Weights of a small contrastive audio-text model.
Model: encoder arch vit, encoder activation gelu_tanh, encoder patch size [16, 4], encoder width 192, text encoder layers 8.
Training: muon at rate 0.03, 2800 steps, batches of 64.
Data: trained on single notes of musical instruments (NSynth), 184686 training examples, 1.0 epochs.
Rows from block 6 of the audio encoder, named by matrix and row number. Rows with one number belong to one neuron. Each number is 128 + 32 x the weight over its row's rms, rounded and kept within 0 to 255. All counts start at 0. Numbers have three digits each. After the name is the row's rms in percent of the matrix's.
# fc1: MLP up (encoder.blocks.6.mlp.fc1.weight, 384x192), inputs 0-47
# fc2: MLP down (encoder.blocks.6.mlp.fc2.weight, 192x384, transposed), outputs 0-47
fc1.281 118:111143130093086118191155099124131123184100148136128177097129092203087103150149170122063114177124174114090113135118117140167142105117121130179110
fc2.281 109:135161084091156123142146067101118074131159099095091147110117084145110134113109136096192145112209111096112152112063127123119172146145115119151140
fc1.282 070:076159176114130143115232126145101125121136093152153162203117129131088124085152126169139133178137157129139105125115113175110139145098158170078140
fc2.282 070:157186124091131097156129076044140098159129119164095099125123138128083148171102099105126215106141099127114167084095129108164084142186126115165153
fc1.283 107:138122119121133112138176129123130124185126207113095140137129130123163132171143094154186126162155163100105074180054161127095157121170116125145088
fc2.283 112:116175176148114138189114199081124084126218139176146093064104148116081169137189127115131123153136170118172111125199113143123103168160147152113160
fc1.284 125:175080157140171151176159073115149134166097122123136137118121163094104121119101098131105126152134122178129109151103097141147151211129114082151120
fc2.284 118:169072170087123099108142159147111072095138111114134102139181162117138096126152091212125121109138124168161101070067093182107165170140114161128128
fc1.285 095:166149125193159128125059116110114158095074137163078190177121200087138131113159148129125101132134154142190126141104111164163175126175126075083176
fc2.285 092:096129086160150117163184116177167138093109124127103171142146114114115150125125154115163179146173086117093124178125178047075155129152150106096110
fc1.286 091:140119091107112165152108119152114105160148143153089185104133123174082133089105140093154146127111133153155103101144160141096164069154063134142110
fc2.286 089:144138106070109099115085163119111057156188124120166087091112086182153144133111127148153132139107139131041155120129164109101114070072151106168078
fc1.287 112:096125134108134071098134141167197121112113127127150122116196153188147124145156063157131175121100113141189087128132128156099127146104123123160129
fc2.287 109:147166166143161166107067101116117135129123156117118106082188186092111065117093138154106069180131126150128107166149135107097166157182117117089149
fc1.288 071:083111127163143131095145146123123156123106148085116153128141130146104191117175123112127140122190116187124071154155111138119124186170126179114091
fc2.288 070:137124077167124139187095138143062088111148126128138135150124168103159162115150135132142174152080148075122144128150141143139094110103162136122147
fc1.289 100:149114163173122112079104137124167119044149121167126123118091171114138134150106123149140141110147095160130161141132122115072125151119132124156143
fc2.289 101:124126076169137135132069094127102094108104207112192167131086126092123132113110111048117174151162121195124096123120121137131106160155080068126094
fc1.290 085:153125117149145114134131096117109107136090113103106116176071177094121121159081114158100147117080111112124117104181127194160130189077188173112192
fc2.290 087:092098116152164116149132124085040071102079110146133185057081110139127135152133117162085045187111097141173170114131135118136121106127122086113154
fc1.291 134:090138075185160142190151083128160112117133131148154187129129135130135136155120121150091113093073139085122080143196120111103138145118109095149093
fc2.291 136:078076046211106100102102107083137095110163135172143128090150123185151128181144088137173167138119161127097169077111108113105112116175163123072135
fc1.292 073:131119115143115148110156153146102108131106139120111103162097182114162077159143122102143142146154093173107135160115081158169143168120139122128104
fc2.292 077:142096113073108094133136051117112071145150087138210112152101077096120094110160091134119143139093102090185080122096139153084064101149166124144136
fc1.293 103:158085170116124091117148119109127109164120204129103097162211162129118155155142064187110170086101094121136102126108134135142099155085123137078032
fc2.293 090:081129120126120125119088130118167144099196123108114158194101164157161105113109101115108080102109070133100093133140161167144110104157058149118135
fc1.294 091:166160165113133134094170137141150105107091134156179101080153156096079158140169146085132098087122136134175098129122078126172172133110186117139166
fc2.294 087:095112145139120146098172116133131083123089125128186070119140179139151118143140165138082119140135132063123081116112144123134129093109071080106131
fc1.295 091:136139127145117076110127165123143164155161057156080138175158094060099155158161165145110167102081142128125175079152155184122159151058176117134198
fc2.295 101:180051093116171134197135105123106156104127146159194156129124115144068133119169097123195110142118131178170066138153133126172169063103137095098139
fc1.296 058:116157132085156116148177091151187115076170156158101089119152161089150179176170150165148146148126168146102124130117088107109096115124109125104089
fc2.296 063:116116092069131129109054062077117131096059137146168126083142116135161097142094143107143092187093080106140164149147121172100090098136147117096136
fc1.297 078:165100148131153112059112168186109138099177109195133098182140136126052094189140217110149123113119162108158157111112102122170124105146159118141162
fc2.297 079:151173142110116129101141114084098119127121087145170126143139160128084107129066141132191113070125110055142154136082144139140134099115092161179102
fc1.298 104:125156152140157161099086064123177138106184103173158054134081119147070178157169164103123231143105089169081101106120150130128093144093172118183109
fc2.298 094:126134120184097128104110189136142192148086156077132155177118105154133149106126102110136128092118092057131157153094103118150170201117097204189117
fc1.299 107:157122175200120128080073151154120131118162149148102137104124149067119136122169157136132100109204118105137165157131132094167098117099152081166137
fc2.299 102:148152176099150185135136129098145123092097090134099076131093116158117090104152058104132174104162129086155139136054135146108150122080150107164132
fc1.300 114:163126140132147083106124133103108147118131090107100091173144076150131108084132173081173180121127118173105168145171138116136116193116128151139166
fc2.300 126:152180107141116127161125168109144129114197116174111094137122084187126148152129131063130083133145155156138106122188178146157120127152126181142103
fc1.301 116:163110153099125134083148126133110098120129135110091128136096116065104188181125109104121135096093076121097151140177085201130105157090098162135130
fc2.301 109:148097118191122128124099115109124123108158164113185140190135065166144135092089181122081102144113148101148144066125144139144140037094152085124072
fc1.302 100:147125077160090098077138103148084164139099150092106139117159165157193169098128112119182190089179090176154118067152124200114114137154111141153147
fc2.302 103:102145107139100140139116154090069119153117096178185137112117141096117159189171108158111109146113102097162148159120148155146188130133159088159124
fc1.303 095:138137140177134148157179135093106103123088136115150165206111088137084166120117139135155154188146150094135183102161099159132113171160147135143124
fc2.303 095:177111086082086106182092113153096100155110107087117172166159096127084096112088109148146105127151119106069172144098079120121093150122157164125147
fc1.304 107:157124091153124107068105148124189123127182085056087130089163142126150115164157121109142134094130099125138135178116132134149156141138133128109124
fc2.304 103:115074166195131118114097149184134165149074071154082118094077080091148150122134099086137158120178142152134153144192145112100172099182130102173105
fc1.305 111:133145160107125152128170145134138171133178085135135161168181101164125086104112141123114144118103152091122139168112103116172163150129083108173108
fc2.305 100:155139158183081108078120116131177210157103106141115131140094109151173103113130129159112090159146108173119098109134127178072172122124117156135185
fc1.306 113:160149142101148139100104107133101162172120075141164135171148116102157127118135134130142161141116132180134150094184161150122138150138166140109143
fc2.306 119:244121149096167129171159090079130159149111086131086152169129167149130142167115112119132110098128143068151180149164174146205070136131114166171117
fc1.307 117:179135121079142108155145097138144097112142160171092106117164085140126097150142094083150149092066144135191080106114121195175154096151073135248150
fc2.307 121:129144130159231158134156109162118102158139105122134125074184138106154094162127135140126075123088122110170105073141161171094109163114164202121101
fc1.308 088:080126139104108164154150168150156107159123131075151063141119119139125130123134122117133097122150128059119065142182169122124111161115070198169129
fc2.308 081:177127089111169182068134172211126109137152184150143135173116115129099084074196130105119191132138149146122132130148087107080114156138139105092114
fc1.309 102:087148129105137116104137159115179105128140138151088123164142124117130196078101198121067119117167121113121080096141069121108113095164129133123131
fc2.309 100:128106123179116153094121112107122144159162208159134084087177087139156177211182139140193163135135112183142161115136128196111215090107138165148099
fc1.310 080:085182099164146134131140127043100146103145105104086106109120100157156148106171161122144138075098141121142168131120163156133111116053164083166100
fc2.310 075:115149120122140107112102106114124127072146126071158097067165190138083096102091130095164144141109139087134092116100098088148136162101197097140090
fc1.311 109:155094071079135126147114134122113118152093126123098101176123102084064118150112100128059135176136178120149114136138090200148140137145160113126140
fc2.311 110:172160152122145138077114104115176129149117119204151140161147163129165144117122114159140136090081101092130101120154147142137110153124083093116112
fc1.312 109:104120136141147110112078173134134083131157171141078071092208143126092199069178082075131138122162141146091147088115140142113147107192134174146131
fc2.312 113:089151192102160140121059068129160100102156115159154107132166090138147150132155104097146143138143115114104163137108107124076139100098231171130136
fc1.313 098:185153111079116104124190152101081137045105131103136124158139104067171169082113112112126165169103166166186129116119070162137149192137130158122114
fc2.313 107:148070126124145103139114079112078139148131145122099211151100072131093083117144112114127152152101211129123151094144134109082142133135136123115203
fc1.314 099:148129067172151080168104091099110165196103099130075095185119082150145113104164128135150154133133137155141172087128123112083140051127152177105067
fc2.314 110:160141159170112069122095112142116133119132145140153119121055174029100126128149092140144158114195114184110134197128110112160080116128110157172143
fc1.315 102:156131092138111137139169111054127155111149146128122114148137161075147111143101130171124129129155151152170146138116106068176142107138120107095077
fc2.315 097:082160145145137204103130191165154133148178121144104146141097145148129128099131111126137130095084132118097125134150131172126162107116083159190127
fc1.316 098:143102170124106186136102135136131136146087089117077140140132091135159197105133149193099132222089134093127190127136083123104069080136137151109068
fc2.316 092:158138111139086115149135128159133146105152159158142112073152148129110089112173096079193101160092130112080163136130109106166120172114161172131110
fc1.317 115:105101101145114132104109105127097094152150118122138166119152066089168171132111087134153177158154091159151124146108120102131141056164073172171145
fc2.317 122:146134139138068095128138202125177166150152086112129108120185107143121142140100169147170181129127200171159148112178113091154156137129149168154153
fc1.318 103:172131191080127100133116142157187106154165145077161101138102150108113207164127165149103092153146161173095156172134110111106158144128175148103118
fc2.318 097:105130132144121197079093152088140048111111136185154115136154109188079065088113128084151160130150168097105138064173191205092112110076111119085201
fc1.319 092:168100230140124119085201092115124103132125097127103212102115119177084083149142127181099109147075145189135117126151098097207136097121138072142113
fc2.319 102:114146094120113117137103129107112086120125188084080060125076100109097145067093181070168163121090136160143134017112134064107130046112129174135065
fc1.320 074:142098138158110158121131143135093175149104116156140052166159107110105110204116137126111063099134097125125097133182082111129142148148124103180122
fc2.320 066:117064111162164117118170122125121079109103106120091122092127136070164129111117141177129157107164091149089130139088129051092174172117093186116113
fc1.321 109:088146088128134113124129144140187139193183124099137170154161134110146135132190145133139116091168145123165114187149110141147093115140087090177100
fc2.321 101:068098078140112100128125104122092052124102145094134103169171087108137117083134109086088097107084143144118152135126164118075072092126144122091120
fc1.322 080:126154082173120090061166085111136182165077138135092099141197138139109108115159140116103130098130120174174108088098154169128094120135110049121122
fc2.322 077:150123129108121191140176109137144142183123117113089063082169110085127093110132120096132115178145095081114105144142110033095180104145097130059126
fc1.323 076:155103151171049153171114124136121129170117107109110117141164140114131159126167116161107192089136094106084158178151119108095142139199154129096082
fc2.323 075:105139104076074141134126149113036128118068108091195112157090087137099087160119128106116078182127175145145174115113168115113132089069072085121152
fc1.324 063:214190129079110151165162083176136093166132120146110101140146082098121105149132159092113137116073151158125163121123145106109184123100159132148132
fc2.324 058:168116158135034144065072110116138078124175125085166119111122166105098066123176166132111130098126110173085127120099147153079117094143110115121109
fc1.325 121:159092124109156129144100115116099185122139080139145157116201120086108144161121095131138146114155174112181130144135124124125153115123117138103160
fc2.325 117:151108140094106131115128110175109111165114124036135118170146110162145144149168119117191150107113104175123111128159105165191155115119114174072126
fc1.326 089:090135079141129066164182088155160112099152117206177102133161146164101178100111096179115107111093157158121114158164141105138133181143106168109134
fc2.326 094:141095130086158142106124102141120140124079149089069096155129163179151150174142141168118225109165116108091189146137157126138082106162130100151146
fc1.327 101:122121158136126172096146142116106083117146172205136136152089141144124076134156090107162118109047155181129142151115144121196129169129164035185089
fc2.327 099:113118149121147115138098123074129128135137142099184110076122168129115115163110102135099121173204105133099095107109081145079094141101144162143087
fc1.328 093:134109086115099163132159126140096097139164128169042117179116176115148127178120199156132106165079125035116137089099080169118147089082119061123103
fc2.328 093:148108149165013121112091134116114124075139117081173155129126126136061084087168111086093092122148114153083154182162166146121131124126129130130093
fc1.329 096:140156104168159106159140094172115136172114132157076129108097157130114079121160198133135152132178106099154125175130161135127134130151145089144099
fc2.329 100:122120139095072063181133074125107122114147100147132182133120178095133098147170148173159091133103101133088154189097095124144132145168097143123099
fc1.330 092:185113158197111123122134162188175160127111135159158120151153169144089111148139157162089130177113106144130137190107191125070109123130153165187084
fc2.330 086:105097107138075157113168115137131146113117072114111085151162112145131131112097141161104146143122160100106130164136178144119167133103155139092071
fc1.331 113:167117136153090150139101095097181115158148152092084168118160130135141109161184131170126085168087101103148143184137101190103162121144105082116121
fc2.331 107:120206129145140127109100126094127104106164160162114192146106193148142096107103162093145080137123155185117151129168118064119140122144084158132072
fc1.332 075:109097118114153151114144154095164175076106186136130161120165131063159179106159134081176162103132148121151140174128123109114105140105123144113142
fc2.332 076:162144148123078142154149111148078123121110100172094096172122087131104082117151108123109153152106128146136151168088140175150119147103158116141152
fc1.333 091:075096092132117143183119058154152141146080150129078102115129103117124131191160112184167090154099121135133151064067123108123164181160125124089156
fc2.333 099:120116131127178118105137126073157122153181211130133159141109116136172076141156132119128149127131142144148079114126183134122173186120105116062095
fc1.334 100:089109140108069088123140112103097114129149181226071145156159113073162108092191109159174143172112086148152112132139165046127161140142113167174159
fc2.334 107:103116112134174139139112154140148189144124116118147055133147122117096150137105130157147155187102188226162090160127052156117195182177133105118173
fc1.335 088:104133125110130104150166096117136118099116133099167128103107114143136211098146079127176156183136174104108129147097082156103136150086155139154162
fc2.335 086:156124144086176150104114142208101146093079096107158135159112143052103129141093123076157157149139174149140165170185153090168165149151131130129100
fc1.336 075:104114094126168109154071131135208118135169125159165178134149143068094091058138187125120180119119136169120149155116134163128124143172169093147079
fc2.336 077:113115140119141093116137143077081078045107148052165168085118112105118158083186116112102092111126166133031159114101095146064115119082169102135106
fc1.337 112:070232137136090140101140162151129205102107130114126126152159171105148090166211112139165145111140085142117103193098146132091077151154151160162106
fc2.337 106:159151153149140116164185158098096143133126074076127123142089167104106138150133140093118140139162135119138114144104102143127120100081121129170138
fc1.338 091:174109160042119096096102104149181160137206105191081078146133091130127150177145151167095041105159101127159159068130147138192110120110137127166111
fc2.338 083:134085103135101154165096178144124113134151106143079146168083112143077130136143084125100139060104149124155111134115090114077200099130155123111112
fc1.339 096:138099085184101106107116120161141136105129171185138153136121126173118228081118183093170121078133162076127156166136127120153159135147160162129047
fc2.339 096:124177175092108123128122124123143138123126106100111138104125175136144116166122139161073136065154149095105166097110138141107125085161183191158106