A small contrastive audio-text model, trained from scratch: encoder norm rmsnorm.
Rows from block 2 of the audio encoder of a small contrastive audio-text model, named by matrix and row number. Rows with one number belong to one neuron. Each number is 200 + 20 x the weight over its row's rms, rounded and kept within 0 to 999. All counts start at 0. After the name is the row's rms in percent of the matrix's.
After each neuron's rows are labels from the 100 clips, of 14976, where the neuron reaches its highest value: "top examples" is what is common among them; "band" is the frequency band that holds the peak. Only what is clearly more common there than usual is listed. The data: single notes of musical instruments (NSynth).
# fc1: MLP up (encoder.blocks.2.mlp.fc1.weight, 384x192), inputs 0-191
# fc2: MLP down (encoder.blocks.2.mlp.fc2.weight, 192x384, transposed), outputs 0-191

fc1.248,091,192,212,183,186,190,176,166,185,210,235,222,193,216,227,219,165,197,195,246,205,182,211,222,214,220,207,168,186,196,216,169,198,193,171,188,196,204,210,245,188,197,190,150,211,180,212,210,194,209,195,193,185,220,191,203,223,217,203,199,166,206,203,187,218,194,197,210,218,188,162,197,164,220,204,187,218,201,185,215,156,230,208,197,236,183,171,175,178,203,181,190,190,206,186,250,220,190,190,206,192,217,235,229,203,210,202,190,199,205,231,191,187,203,177,176,195,179,219,210,174,195,227,217,161,215,193,199,168,191,220,227,169,230,227,203,197,176,216,180,169,200,201,181,209,150,218,215,220,206,210,192,224,207,228,230,192,232,196,195,196,199,171,165,181,201,240,228,199,243,223,198,193,198,194,217,161,208,223,210,185,191,181,206,209,182,207,162,201,217,182,215,231
fc2.248,091,177,206,184,198,203,211,209,179,207,158,232,184,161,211,183,210,160,183,189,211,232,187,177,209,209,156,200,211,201,206,171,205,171,192,185,216,213,210,187,164,176,197,237,188,163,200,208,170,192,186,228,199,205,204,201,206,183,198,180,201,198,194,192,215,186,230,172,196,201,159,197,190,211,162,169,194,187,175,195,223,208,215,220,233,219,211,201,185,171,216,187,218,232,183,184,194,212,183,189,203,204,162,180,244,222,176,203,182,212,192,196,186,169,172,189,189,185,189,190,204,204,188,226,206,167,225,151,201,206,212,190,180,186,185,204,218,221,222,203,188,172,254,215,252,188,197,203,197,222,213,183,217,216,221,207,238,161,230,213,202,179,198,246,213,179,194,201,208,199,202,194,166,217,221,197,215,185,192,184,215,175,204,207,202,204,227,223,148,185,190,185,202
top examples: octave 4; octave 5; pitch class G; note: G4
band: 250 to 500 Hz

fc1.287,100,201,191,179,177,168,206,188,255,196,194,225,186,208,162,195,206,216,203,223,199,212,187,242,193,219,186,205,195,184,212,195,184,233,227,195,215,173,192,199,196,195,183,213,183,205,179,211,242,197,209,203,190,246,204,226,203,249,217,174,202,211,217,236,177,228,184,215,215,196,198,179,198,149,214,225,207,195,162,192,190,181,191,238,220,174,178,183,175,215,241,208,192,195,203,224,185,170,208,206,206,206,192,201,204,233,221,217,194,210,180,175,172,214,176,213,163,184,217,172,200,207,189,224,201,192,186,169,213,197,217,173,205,201,196,181,161,219,223,179,168,187,201,212,183,222,158,188,208,185,185,202,192,169,221,192,224,196,176,192,204,222,196,217,170,186,223,215,209,212,171,201,211,193,216,190,250,218,202,170,211,196,195,205,251,175,199,174,214,203,218,172,224
fc2.287,105,186,176,203,202,208,200,190,174,202,192,174,179,194,209,202,203,165,218,213,211,250,208,181,216,207,202,214,184,188,207,167,218,168,187,200,185,181,221,173,203,209,188,179,199,192,187,171,219,194,184,200,180,213,165,254,206,235,219,211,187,213,231,194,192,170,191,165,221,207,176,232,186,247,195,189,165,196,245,194,201,218,188,217,188,176,209,215,216,214,209,203,179,189,189,196,202,242,219,183,234,221,177,203,237,177,178,250,195,215,226,174,176,201,208,192,226,200,161,219,211,219,186,192,233,182,212,194,213,192,220,194,199,197,190,207,221,210,203,181,202,190,186,228,203,186,185,195,190,251,213,187,216,200,185,190,194,178,150,215,227,206,185,175,202,209,207,203,201,212,199,172,230,164,193,163,200,224,222,197,210,195,203,180,204,178,176,205,227,235,214,151,202
top examples: octave 2; pitch class F; note: F2
band: 250 to 500 Hz

fc1.42,084,214,172,234,200,209,211,183,221,238,203,188,203,225,208,205,167,183,218,192,211,212,201,208,215,219,214,222,185,190,224,198,190,166,189,209,219,164,228,194,175,216,175,205,172,177,223,243,206,174,212,187,218,218,207,198,173,218,191,200,198,216,196,197,174,197,202,184,186,182,164,188,188,181,211,203,191,175,225,184,224,187,206,180,193,206,194,156,212,212,202,193,200,153,174,214,193,206,217,196,204,172,227,224,232,251,217,198,212,188,196,195,230,204,205,227,201,220,227,222,219,180,221,193,209,199,195,150,184,199,156,241,193,198,192,246,201,193,193,199,220,194,174,213,191,199,218,195,171,157,231,182,222,227,201,184,191,180,159,215,209,216,226,212,177,198,186,200,180,170,212,204,229,182,234,229,204,191,183,212,215,196,238,175,201,174,214,187,174,225,176,167,207
fc2.42,081,156,200,219,178,191,184,188,194,198,192,187,211,183,198,166,219,180,215,146,180,215,198,193,222,172,215,177,155,207,192,218,230,216,218,211,183,232,181,190,163,211,231,205,208,215,216,190,193,178,189,204,195,187,169,178,173,166,230,190,187,198,206,195,225,221,219,203,191,228,191,183,206,179,201,185,212,209,216,234,234,168,190,214,249,211,197,230,191,206,201,223,199,194,188,183,161,178,210,184,167,218,170,199,216,205,228,198,208,196,206,196,197,191,223,205,208,178,210,187,170,211,216,218,210,197,210,203,224,170,168,205,202,174,203,180,187,175,225,210,214,220,226,199,171,190,193,203,187,202,239,227,197,186,204,199,162,210,202,199,201,185,194,173,200,189,207,204,196,179,174,190,241,194,140,207,195,185,167,181,186,187,214,209,164,171,237,183,146,204,193,225,181
top examples: octave 4; pitch class G; note: G4
band: 1000 to 2000 Hz

fc1.76,103,248,225,182,241,242,194,174,190,198,205,188,194,169,226,157,170,210,218,203,203,189,201,198,181,180,210,177,227,223,165,184,224,220,200,179,210,202,215,218,198,192,206,195,196,216,205,186,157,210,212,229,185,166,226,184,200,197,162,163,196,213,193,158,202,199,191,197,180,223,229,200,172,194,219,204,195,199,198,205,232,190,180,191,215,195,217,160,203,203,202,204,222,195,195,172,173,240,217,185,203,180,217,155,202,191,227,210,144,178,196,209,230,196,200,202,187,196,213,230,202,207,207,217,195,225,196,197,209,184,214,221,158,216,161,189,182,197,238,240,195,211,206,212,191,230,194,196,253,218,160,179,219,231,219,229,215,219,190,198,205,175,208,187,195,188,180,170,216,194,199,213,183,197,205,185,184,192,232,193,189,202,182,201,188,178,207,213,198,214,220,211,229
fc2.76,113,239,200,247,204,194,184,201,197,205,206,194,207,203,203,172,188,196,183,202,193,212,187,153,184,189,212,196,181,200,205,149,193,183,199,188,222,191,202,221,184,165,201,200,186,210,225,160,176,184,158,172,207,200,231,221,180,179,212,208,192,205,217,187,188,246,212,155,215,202,213,212,223,225,181,163,205,211,213,171,196,191,193,162,163,182,196,206,210,206,207,151,207,182,179,196,231,209,204,175,226,216,214,146,180,210,204,199,213,208,173,182,158,208,241,196,174,194,179,186,185,214,181,168,211,210,199,201,168,191,210,203,172,193,164,191,184,184,224,194,183,224,217,210,196,216,188,207,220,228,217,160,211,219,217,187,200,173,191,196,187,173,194,169,189,221,209,234,187,207,243,173,177,186,175,198,165,198,187,223,227,213,191,210,211,212,193,207,222,189,193,193,205
top examples: octave 4
band: 2000 to 4000 Hz

fc1.379,120,161,185,186,194,198,192,181,231,166,232,171,217,209,183,182,207,194,195,184,198,251,207,176,217,182,198,195,205,216,186,199,193,210,181,205,210,200,237,198,197,219,233,225,186,216,222,211,216,165,233,183,182,221,195,212,213,176,197,204,165,187,191,201,171,173,199,246,198,186,188,204,204,221,190,212,243,182,184,144,197,205,188,208,191,183,229,186,185,200,192,167,216,204,222,169,202,195,232,214,213,192,194,199,205,182,189,223,188,189,187,171,182,176,206,240,223,205,232,209,209,189,236,200,190,240,204,177,199,189,200,185,212,189,197,183,163,254,187,214,210,239,210,177,203,236,171,213,194,214,195,207,221,182,232,187,229,204,209,173,217,193,209,202,209,228,199,162,172,196,189,187,198,200,155,163,227,223,216,189,218,217,193,177,193,182,178,204,200,232,228,202,199
fc2.379,124,179,206,217,184,206,217,186,202,207,189,167,157,204,218,174,190,196,186,235,185,197,194,198,176,221,241,224,195,166,226,211,179,213,188,191,197,188,197,217,160,199,203,201,203,209,205,188,227,212,194,184,228,196,224,195,206,199,206,182,192,186,159,204,193,192,174,181,204,205,198,194,212,211,221,185,195,219,178,182,191,199,177,209,224,151,205,184,187,209,216,186,210,181,191,171,203,198,210,221,208,164,220,248,190,178,167,195,202,207,194,194,160,177,216,187,211,206,199,217,229,236,229,189,237,204,219,189,191,167,165,181,179,172,193,231,228,172,199,189,231,220,192,200,213,179,213,177,199,218,154,189,183,212,187,162,171,170,204,192,192,172,203,218,180,179,210,177,189,240,162,206,185,187,200,184,188,218,173,217,208,196,233,230,232,154,158,200,182,211,170,201,210
top examples: octave 2; octave 3; pitch class D; note: D3
band: 250 to 500 Hz

fc1.181,088,218,181,182,191,190,205,196,209,185,185,224,191,231,247,188,216,202,197,243,197,194,211,237,198,179,220,219,192,204,191,220,193,181,201,213,206,216,206,203,186,229,192,181,177,193,203,227,187,214,191,240,233,225,186,180,224,181,177,194,179,238,188,215,200,196,198,200,214,189,206,220,218,180,218,173,217,181,159,196,182,213,214,186,211,227,185,246,229,203,217,220,193,178,206,168,202,180,201,191,273,159,195,199,185,189,214,243,183,189,218,205,192,183,200,221,228,180,195,195,220,153,200,178,178,178,189,232,189,172,152,228,208,191,204,186,157,208,190,200,162,201,177,215,204,180,183,182,201,177,185,186,188,214,211,201,185,202,203,198,216,205,213,169,220,202,214,206,187,192,211,218,193,238,159,219,208,240,197,239,199,198,170,210,195,225,191,185,167,198,192,190,193
fc2.181,096,193,198,188,192,176,174,193,212,193,196,148,193,166,178,214,189,199,169,183,226,214,187,184,233,200,211,210,191,220,219,190,217,206,205,203,212,193,209,210,193,188,210,221,215,237,192,248,221,177,189,209,195,230,224,213,194,188,198,209,172,157,228,202,227,220,192,210,204,211,172,198,150,185,182,214,222,202,232,196,222,201,193,192,197,197,179,199,226,196,216,185,228,240,228,224,189,195,205,180,199,181,187,195,229,185,177,192,203,169,180,237,191,205,189,177,172,206,202,188,170,249,216,213,208,188,212,209,193,213,202,222,228,217,255,205,198,200,219,164,212,204,198,218,208,194,220,199,194,192,163,177,186,198,181,204,190,199,198,158,194,198,174,182,177,251,211,190,165,232,194,167,205,194,204,222,233,142,207,203,221,177,208,183,182,232,202,235,198,199,224,198,203
top examples: octave 4; pitch class G#; note: G#4; instrument family: organ
band: 250 to 500 Hz

fc1.301,045,195,200,211,190,201,241,198,171,163,188,224,207,190,213,183,184,205,233,209,198,192,188,167,206,205,215,212,211,184,214,215,192,183,191,218,183,215,224,230,206,235,196,209,221,203,216,227,232,158,213,200,198,202,196,213,189,181,175,208,181,193,220,189,201,222,226,201,223,180,174,195,201,246,198,221,177,213,194,176,187,196,178,221,208,183,194,203,170,203,153,214,189,200,175,186,211,187,220,200,191,193,183,170,207,206,217,190,214,211,187,219,206,230,232,206,197,168,200,210,193,178,231,243,209,222,246,214,221,203,192,211,183,201,183,255,199,201,206,223,189,193,201,197,218,172,180,181,243,208,231,196,192,202,191,174,207,191,174,189,234,203,223,162,175,209,239,180,191,214,184,192,197,173,166,218,201,204,224,202,238,186,169,149,166,179,187,173,221,193,222,161,179
fc2.301,050,185,180,189,225,214,195,211,166,193,155,167,198,219,178,181,236,192,179,199,194,200,236,194,190,192,247,219,203,179,222,187,186,210,205,208,191,205,183,216,223,184,185,236,191,209,150,227,175,204,196,193,190,207,170,206,230,201,207,172,219,200,189,200,179,169,167,178,200,179,186,206,213,173,189,200,195,176,179,191,200,175,188,170,175,190,169,200,176,156,222,174,152,180,219,177,187,207,165,170,190,183,186,183,213,220,196,188,208,156,206,214,202,198,183,230,204,164,188,198,157,193,186,196,192,167,218,179,192,233,180,216,209,210,200,209,189,185,220,199,178,200,233,177,207,212,195,194,187,184,163,188,182,183,189,190,220,190,210,169,225,184,190,192,185,180,173,200,179,206,230,211,188,222,199,198,188,206,193,197,198,212,187,213,155,160,197,244,213,191,199,167,175
top examples: octave 4; pitch class D#; mallet
band: 250 to 500 Hz

fc1.14,078,187,191,223,184,218,221,207,159,206,174,205,189,174,208,206,192,198,159,224,216,194,195,190,193,182,230,189,218,192,193,211,193,178,191,203,215,184,168,265,190,229,171,192,181,210,218,213,210,197,193,233,213,184,211,224,197,193,213,204,186,186,169,210,239,184,191,156,227,168,192,212,200,192,207,216,193,205,209,165,198,229,239,203,184,188,184,232,194,212,216,229,191,226,207,220,191,166,210,192,210,211,192,230,223,201,259,206,222,184,213,214,191,194,173,196,231,194,221,221,174,162,221,181,190,219,177,181,191,167,211,203,197,192,192,181,194,194,182,162,191,179,207,219,214,218,221,180,205,242,183,196,181,242,225,194,206,218,197,191,208,223,200,197,184,219,229,197,190,183,206,181,151,211,188,213,189,182,214,197,211,159,167,239,210,196,188,228,202,192,222,191,165
fc2.14,076,219,182,172,216,195,191,177,222,194,147,173,214,175,218,206,249,196,215,158,210,213,179,175,179,211,206,225,210,194,219,202,213,178,220,167,210,177,224,151,209,188,208,177,218,181,214,190,243,184,228,187,223,210,163,214,206,198,190,186,170,195,160,198,182,234,222,192,193,167,178,204,214,215,217,181,209,241,211,213,232,166,217,206,239,183,201,198,215,211,213,195,199,199,173,178,170,238,206,190,216,230,189,171,193,196,183,192,202,205,223,174,239,245,235,238,180,215,201,190,186,220,177,234,206,175,214,209,192,230,222,227,191,182,209,229,188,239,213,186,194,180,208,203,191,177,175,226,188,201,192,193,213,192,191,225,205,187,196,186,162,208,196,208,202,209,207,181,195,227,221,209,202,221,222,195,204,206,214,186,204,184,195,202,197,207,186,181,219,186,198,168,199
top examples: octave 4; octave 5; string; pitch class D
band: 250 to 500 Hz